Weights of a small autoregressive pixel model.
Model: 1.32M parameters, 16-pixel images, arch transformer_decoder, width 128, layers 6, norm layernorm, activation swiglu.
Data: trained on microscope photos of single blood and bone marrow cells, 194171 training examples, 3.2 epochs.
Rows from block 3 of a small autoregressive pixel model, named by matrix and row number. Rows with one number belong to one neuron. Each number is 128 + 24 x the weight over its row's rms, rounded and kept within 0 to 255. All counts start at 0. Numbers have three digits each.
After each neuron's rows are labels from the 100 images, of 14976, where the neuron reaches its largest size: "responds to" is what is common among them. Only what is clearly more common there than usual is listed. The data: microscope photos of single blood and bone marrow cells.
# gate: MLP gate (model.blocks.3.mlp.gate.weight, 384x128), inputs 0-63
# fc1: MLP up (model.blocks.3.mlp.fc1.weight, 384x128), inputs 0-63
# fc2: MLP down (model.blocks.3.mlp.fc2.weight, 128x384, transposed), outputs 0-63

gate.289:156144152153142086100132131153100101179139099131125120109145162161123141131143152157138157087127100065116110161117124134110088102112145155097127165106138125069115147141102137104160138136125133
fc1.289:111088117165155116136094116151161098085086158116135109121107132105130153112120106152109112159148118189144129121112138177134135104129152134092149109146145151123146087133139131108166099131160108
fc2.289:141179168147119130116120113150133157168165073149129132118146088178169108132144151130170141114086144100119115142167122120127133120100088136155130117106083124102133123131121090117170120108172160
responds to: smear: peripheral blood; cell type: segmented neutrophil

gate.353:085175139082131152133145119118161147134131127133155122155118127159165096153085121151142119119126121126145188111152152158138127105104133141147116098128154150119116150072133165181119111149136102
fc1.353:138109113118120119139064153094123111160139144106134131106128072112115124134132102101107153119116160113140166115103124103138096139108151138157132135132103131155138163120154164145098135113098149
fc2.353:134143076108075123136152144141136085124202101151129133114165102130124119121155155131114113154130113135159120080091108155108135080131120139086123043151106129179127127113156134156126149113123096
responds to: cell type: lymphocyte

gate.21:092119191116169143106169099133166122134137117144106122069109114127136132101157131127106120175130092154109127124130107115105104164145127151117142141125145145125163130156149117117106118122142115
fc1.21:119155161121107113131127117167108133132138084138127117135077116093101121140149120134133093109103098158102134122158142181129080164137109155120167137135119136125155136121116140135124158108118122
fc2.21:135119154128154111115171194144123129120140073087138099103156122122157128124099131150159112138101106144109121116156151159126146096119128163134153145151120139082159103099123165085111123144104126
responds to: cell type: lymphocyte

gate.9:115157163107132102113112125114115125147089128124115136114121146159112131146090098119137082134102124155137116137138179163172095127158121106138128139122150125153157124091144128105101140132158135
fc1.9:153071116129078155147146154139114162117137127126166112116138086092167125160138152109101137139128117107144152167123137070107158152120126142136170109143148161105154169107132118127095114109089125
fc2.9:098110121105169122123113134064132124175117112133101135126134152143096145118087117139156105101134135135101098105132145169127101124167139155106112111129121086162085125135149130126152111138152131
responds to: cell type: lymphocyte

gate.5:148123149105120120068109119150161139161123136101104136122149147128133140120085089143139181149148133081162122135153134089190092129120162096092142108099150128118121137130100118126135105092139125
fc1.5:114127115142147122137149123128165135133107075104091143108113139114074125157123134142124113120098132137112137086120165143100103136081115152124111142089142103139148102127120168160100138142130098
fc2.5:113129127128147147096096100091108121134111178164147120133101086106181117143093162069115131103169157140149134162176109123141111128163122099129156082135088121100142123132110101117150103117123133
responds to: cell type: artefact

gate.183:155101130123116132119106072123149168104133158120111130133112115164155142153147173152159085125104141143132119147166162110130127112126156052127141122149189112123101109129122114081159110138128101
fc1.183:130155119151173113141088151109101172128083144128137152144117119098062114136154088132118158162137094102123148160094143138118134161158149111115119177096161114111104137101122131092127140103147155
fc2.183:113160147143114143106137140156143137126101134170132123113148150144200127110096147129157150117064180115132126159185084121106157141095107162142137142106064131121122076105124102125128102149156158
responds to: cell type: segmented neutrophil

gate.358:150144074153135142096094176082101147079178097109135176144072129130116136122140144122115094119158128131109146136145144131131152098157133120146116171124112154116114103124149140089110115124138160
fc1.358:123129140118123139138102149113097118128116115136161112174108116121154132115105085160103042114097109118117143101152120137099165118138173117119119085113143149161105100109122123135139127138167123
fc2.358:166116142105132102130117125155114112119142125139163094088145123119095156122100123156126186114144109112150161132128140102135131154167142168184102159143111138107124121135088079078170142135130100
responds to: smear: peripheral blood

gate.141:126142147154131126111158117144121122154120128148157142126132135096138117120101119107084182148109133147129055102143141131166155148158123117115124085124132168151134176130140112116132117117133150
fc1.141:096106138143092128099128122068094137173091113091123131098116127128144154164117094094122144094147096114091157145124142133166107155094138117140141137127192089125143164129160080122098093106112088
fc2.141:103150100101153122137121155114087108135115153138129115102124125084128093140103094119066150124134136113120120158124149107182196090129092097148152133147121118141136121150130150125100138128104097
responds to: smear: peripheral blood; cell type: lymphocyte

gate.69:151136110157114117110063161158108128174146124136088125137069138134132144151133115118137116129138087102138154139120146128110188118123089110127137156101133105145129138124130128162102102141145163
fc1.69:164083073155140117162143132112074079170141081124131128126124162131111126153126131105132146117156131125138154144075142107129127165124124119119088122158112122149126173119153120169095099120123098
fc2.69:133093107135126092135114160117158103111133142088131110146118139103127130151145147116155105113132131140144102173103118169145116128099132092098127158152188127112150088135154117161091113149124139
responds to: smear: peripheral blood; cell type: platelet

gate.78:103143104142175118123108153119105115124157134130118128142140137095143127169160050155150113125125124137123157149166155123124151135146178139149131142128170141120090165100145120084114125138089112
fc1.78:159128103123158108138136138144154114136114119116122130133138146161150136118122087152111178169129139183080081123164110101149104127152146110092137123112070127139140104147117118125110160138123117
fc2.78:123176155146056134156125100135089116119129093183134122134147067152155125113134177084175140106093140108169123122178142116123134101089119129143117142142138152121166107137125091070131133147133137
responds to: smear: peripheral blood

gate.274:146095124169143142132091147148162141123177103115134131117118147145156149127123116143126117126101159179110142094149133141184108128125159094121087124160113131101154136107105072126138199134158142
fc1.274:200156122133128100119173124097139120141116147152129114146212146124097109139113088115130128134106153115145125110132149122123130142139161148181128148115127124187108140137180142149116112127100136
fc2.274:158143160137118123137176082131138119096143106105136142132157149159165134133151141148179116174107099128131117137133140156142104138130137118113108124129136151114132112114136114090135132124144200
responds to: smear: peripheral blood

gate.121:102146132093119107115158135099130130103097118127111103122171118126103128068107150149119097135142117148158106098115144157175134101160136132095108121148168124181145083111107144144083130130151128
fc1.121:131100102098152160108092118153108170117150128127110168144105117132107087168122185147129121117154100084158164162109118103149088146135131095138136133170125108129145131123083102123107108108155140
fc2.121:125152120134106162125159118157105163131152137122145152111114098170148134125089130107184145116093168124090134115138158086113110133127104125140125112129131144076155148135090099145147169081127147
responds to: cell type: segmented neutrophil

gate.26:142137126137122093115106122112137124116104131150129124117125090136114140127114140153104108137113095155093109176181139143134120115123151121145112136159117147129099072097064090112139167139139138
fc1.26:148138136171126115128155101161135066138121116131110117116116134108084114133151137124168159141148091087159145143120172148097118128105100128099119124119107141143142160120140141140112138127137107
fc2.26:088185174136125148138099130144098117148160146140126124143107132071114104128115110132130167118110131123133103122114134158166117130146113138101117102153087122102130145162153146077130077101107174
responds to: smear: peripheral blood

gate.359:100190157140103126153164052142113099147150077158146117100144098149141130142121158148138163086073142120102165119148134135162115119107138113136155137116118108106129137124070102150115118106107143
fc1.359:071129131161127153148168108152127115141151123128118121112155112171117119146179167139155152099102101099084147113109118154116126113103142137134152206127141146149142151140120155108120091091129123
fc2.359:168116123092171110123156123136127120106104133143133122116074170083111101134117131106071142122148142117127159174121113105120157121152132147125126164111114114164121138110115163167111153156120077
responds to: smear: peripheral blood; cell type: eosinophil; cell type: platelet

gate.42:159112136166151148113129152150104098122136116131121107122135056099127117106104156099137142134120147105124119133129141115098111107129125117117124136137106133122115131136120132156145078152157138
fc1.42:106112078091139129134106130114156080135177092121123121079115138165110126124157106146147137153138156128100132073098145149137112092149118119150133088180130155104138144123129108136144141108121137
fc2.42:107093159157196126116142187149103137136079162118140111136139154157151130115081176146151132134097152133124115148182152132129087106113111106085105122163136135129132108112153153120135159118156128
responds to: cell type: segmented neutrophil

gate.86:124135124127147133128149115145136091134117179140134098080087140110125146138130128125105162175113094124093127145096110100169131080131127130128122138091130082124115163152137161111133134089133112
fc1.86:132124196144094143160102134138106137147129117132103127176136113123130119136137129103151118136119107076130154122105127141106120201109083203182114140109134148124138139122145144103100079121122135
fc2.86:142132068126109147171103098145129146127087168113133150116149084112125158137100201099169136127122151134149191149146150126098124134120121134144114164128170118086145161115129099075132125106120132
responds to: smear: peripheral blood

gate.30:161081115121117082107158146116139109168102113141102093105134105212096140103114129114115139156119107143143134125106152156132094116163143170115118128158161120146121127111109177159099140096153101
fc1.30:141089135168116070099129141166124124131102124108126115136094116195131168114105114163095158135161101124132135176123119120135103131129125148126144116112138140124183108091081127126092113106121113
fc2.30:137190170163130118166071113169114141108131123106139134148133128106145110124083136164139142120129160137135136154126107116101174113117090128149130137125130141095144102130109146134101116136136147
responds to: cell type: segmented neutrophil

gate.190:127056092158147142126160088159125145119114143150141112169121143110119133099104108118106124132157129145135116125113134156129134123145148073139125103140140146171127163147139098073170155108126125
fc1.190:171104134158145133090124137121148127168093137142123115156189142150145136126100095129123123142123122123107116099103118124176182119135094110113099093113120136155127115151155143082173125107119140
fc2.190:149128108130115111130163167122098106171113096116119121123208152142167122115096092159107142138133123109097139103126113129118168094138121128113113118127134108118095072135165157154128149119123145
responds to: smear: peripheral blood; cell type: band neutrophil

gate.23:131150171121127118120128133133079115141118120153136112126106108148153124138089150095104136115134063145106129116167105124164147138142120139122173176126143137092139129112151087141100151140125160
fc1.23:136151183133091110174162148070105149121085120157154157148124120155144087143123095137116097091116129093119108166137130149120126137125116112149126133154092155114127153139160109143126167151129148
fc2.23:135183086156105151131131148118135143137129115119149130135185086092165147121100110114116123142132170150088082105094177137111138112126117138055084102120086151146114143148100142095137180094148105
responds to: cell type: segmented neutrophil; smear: peripheral blood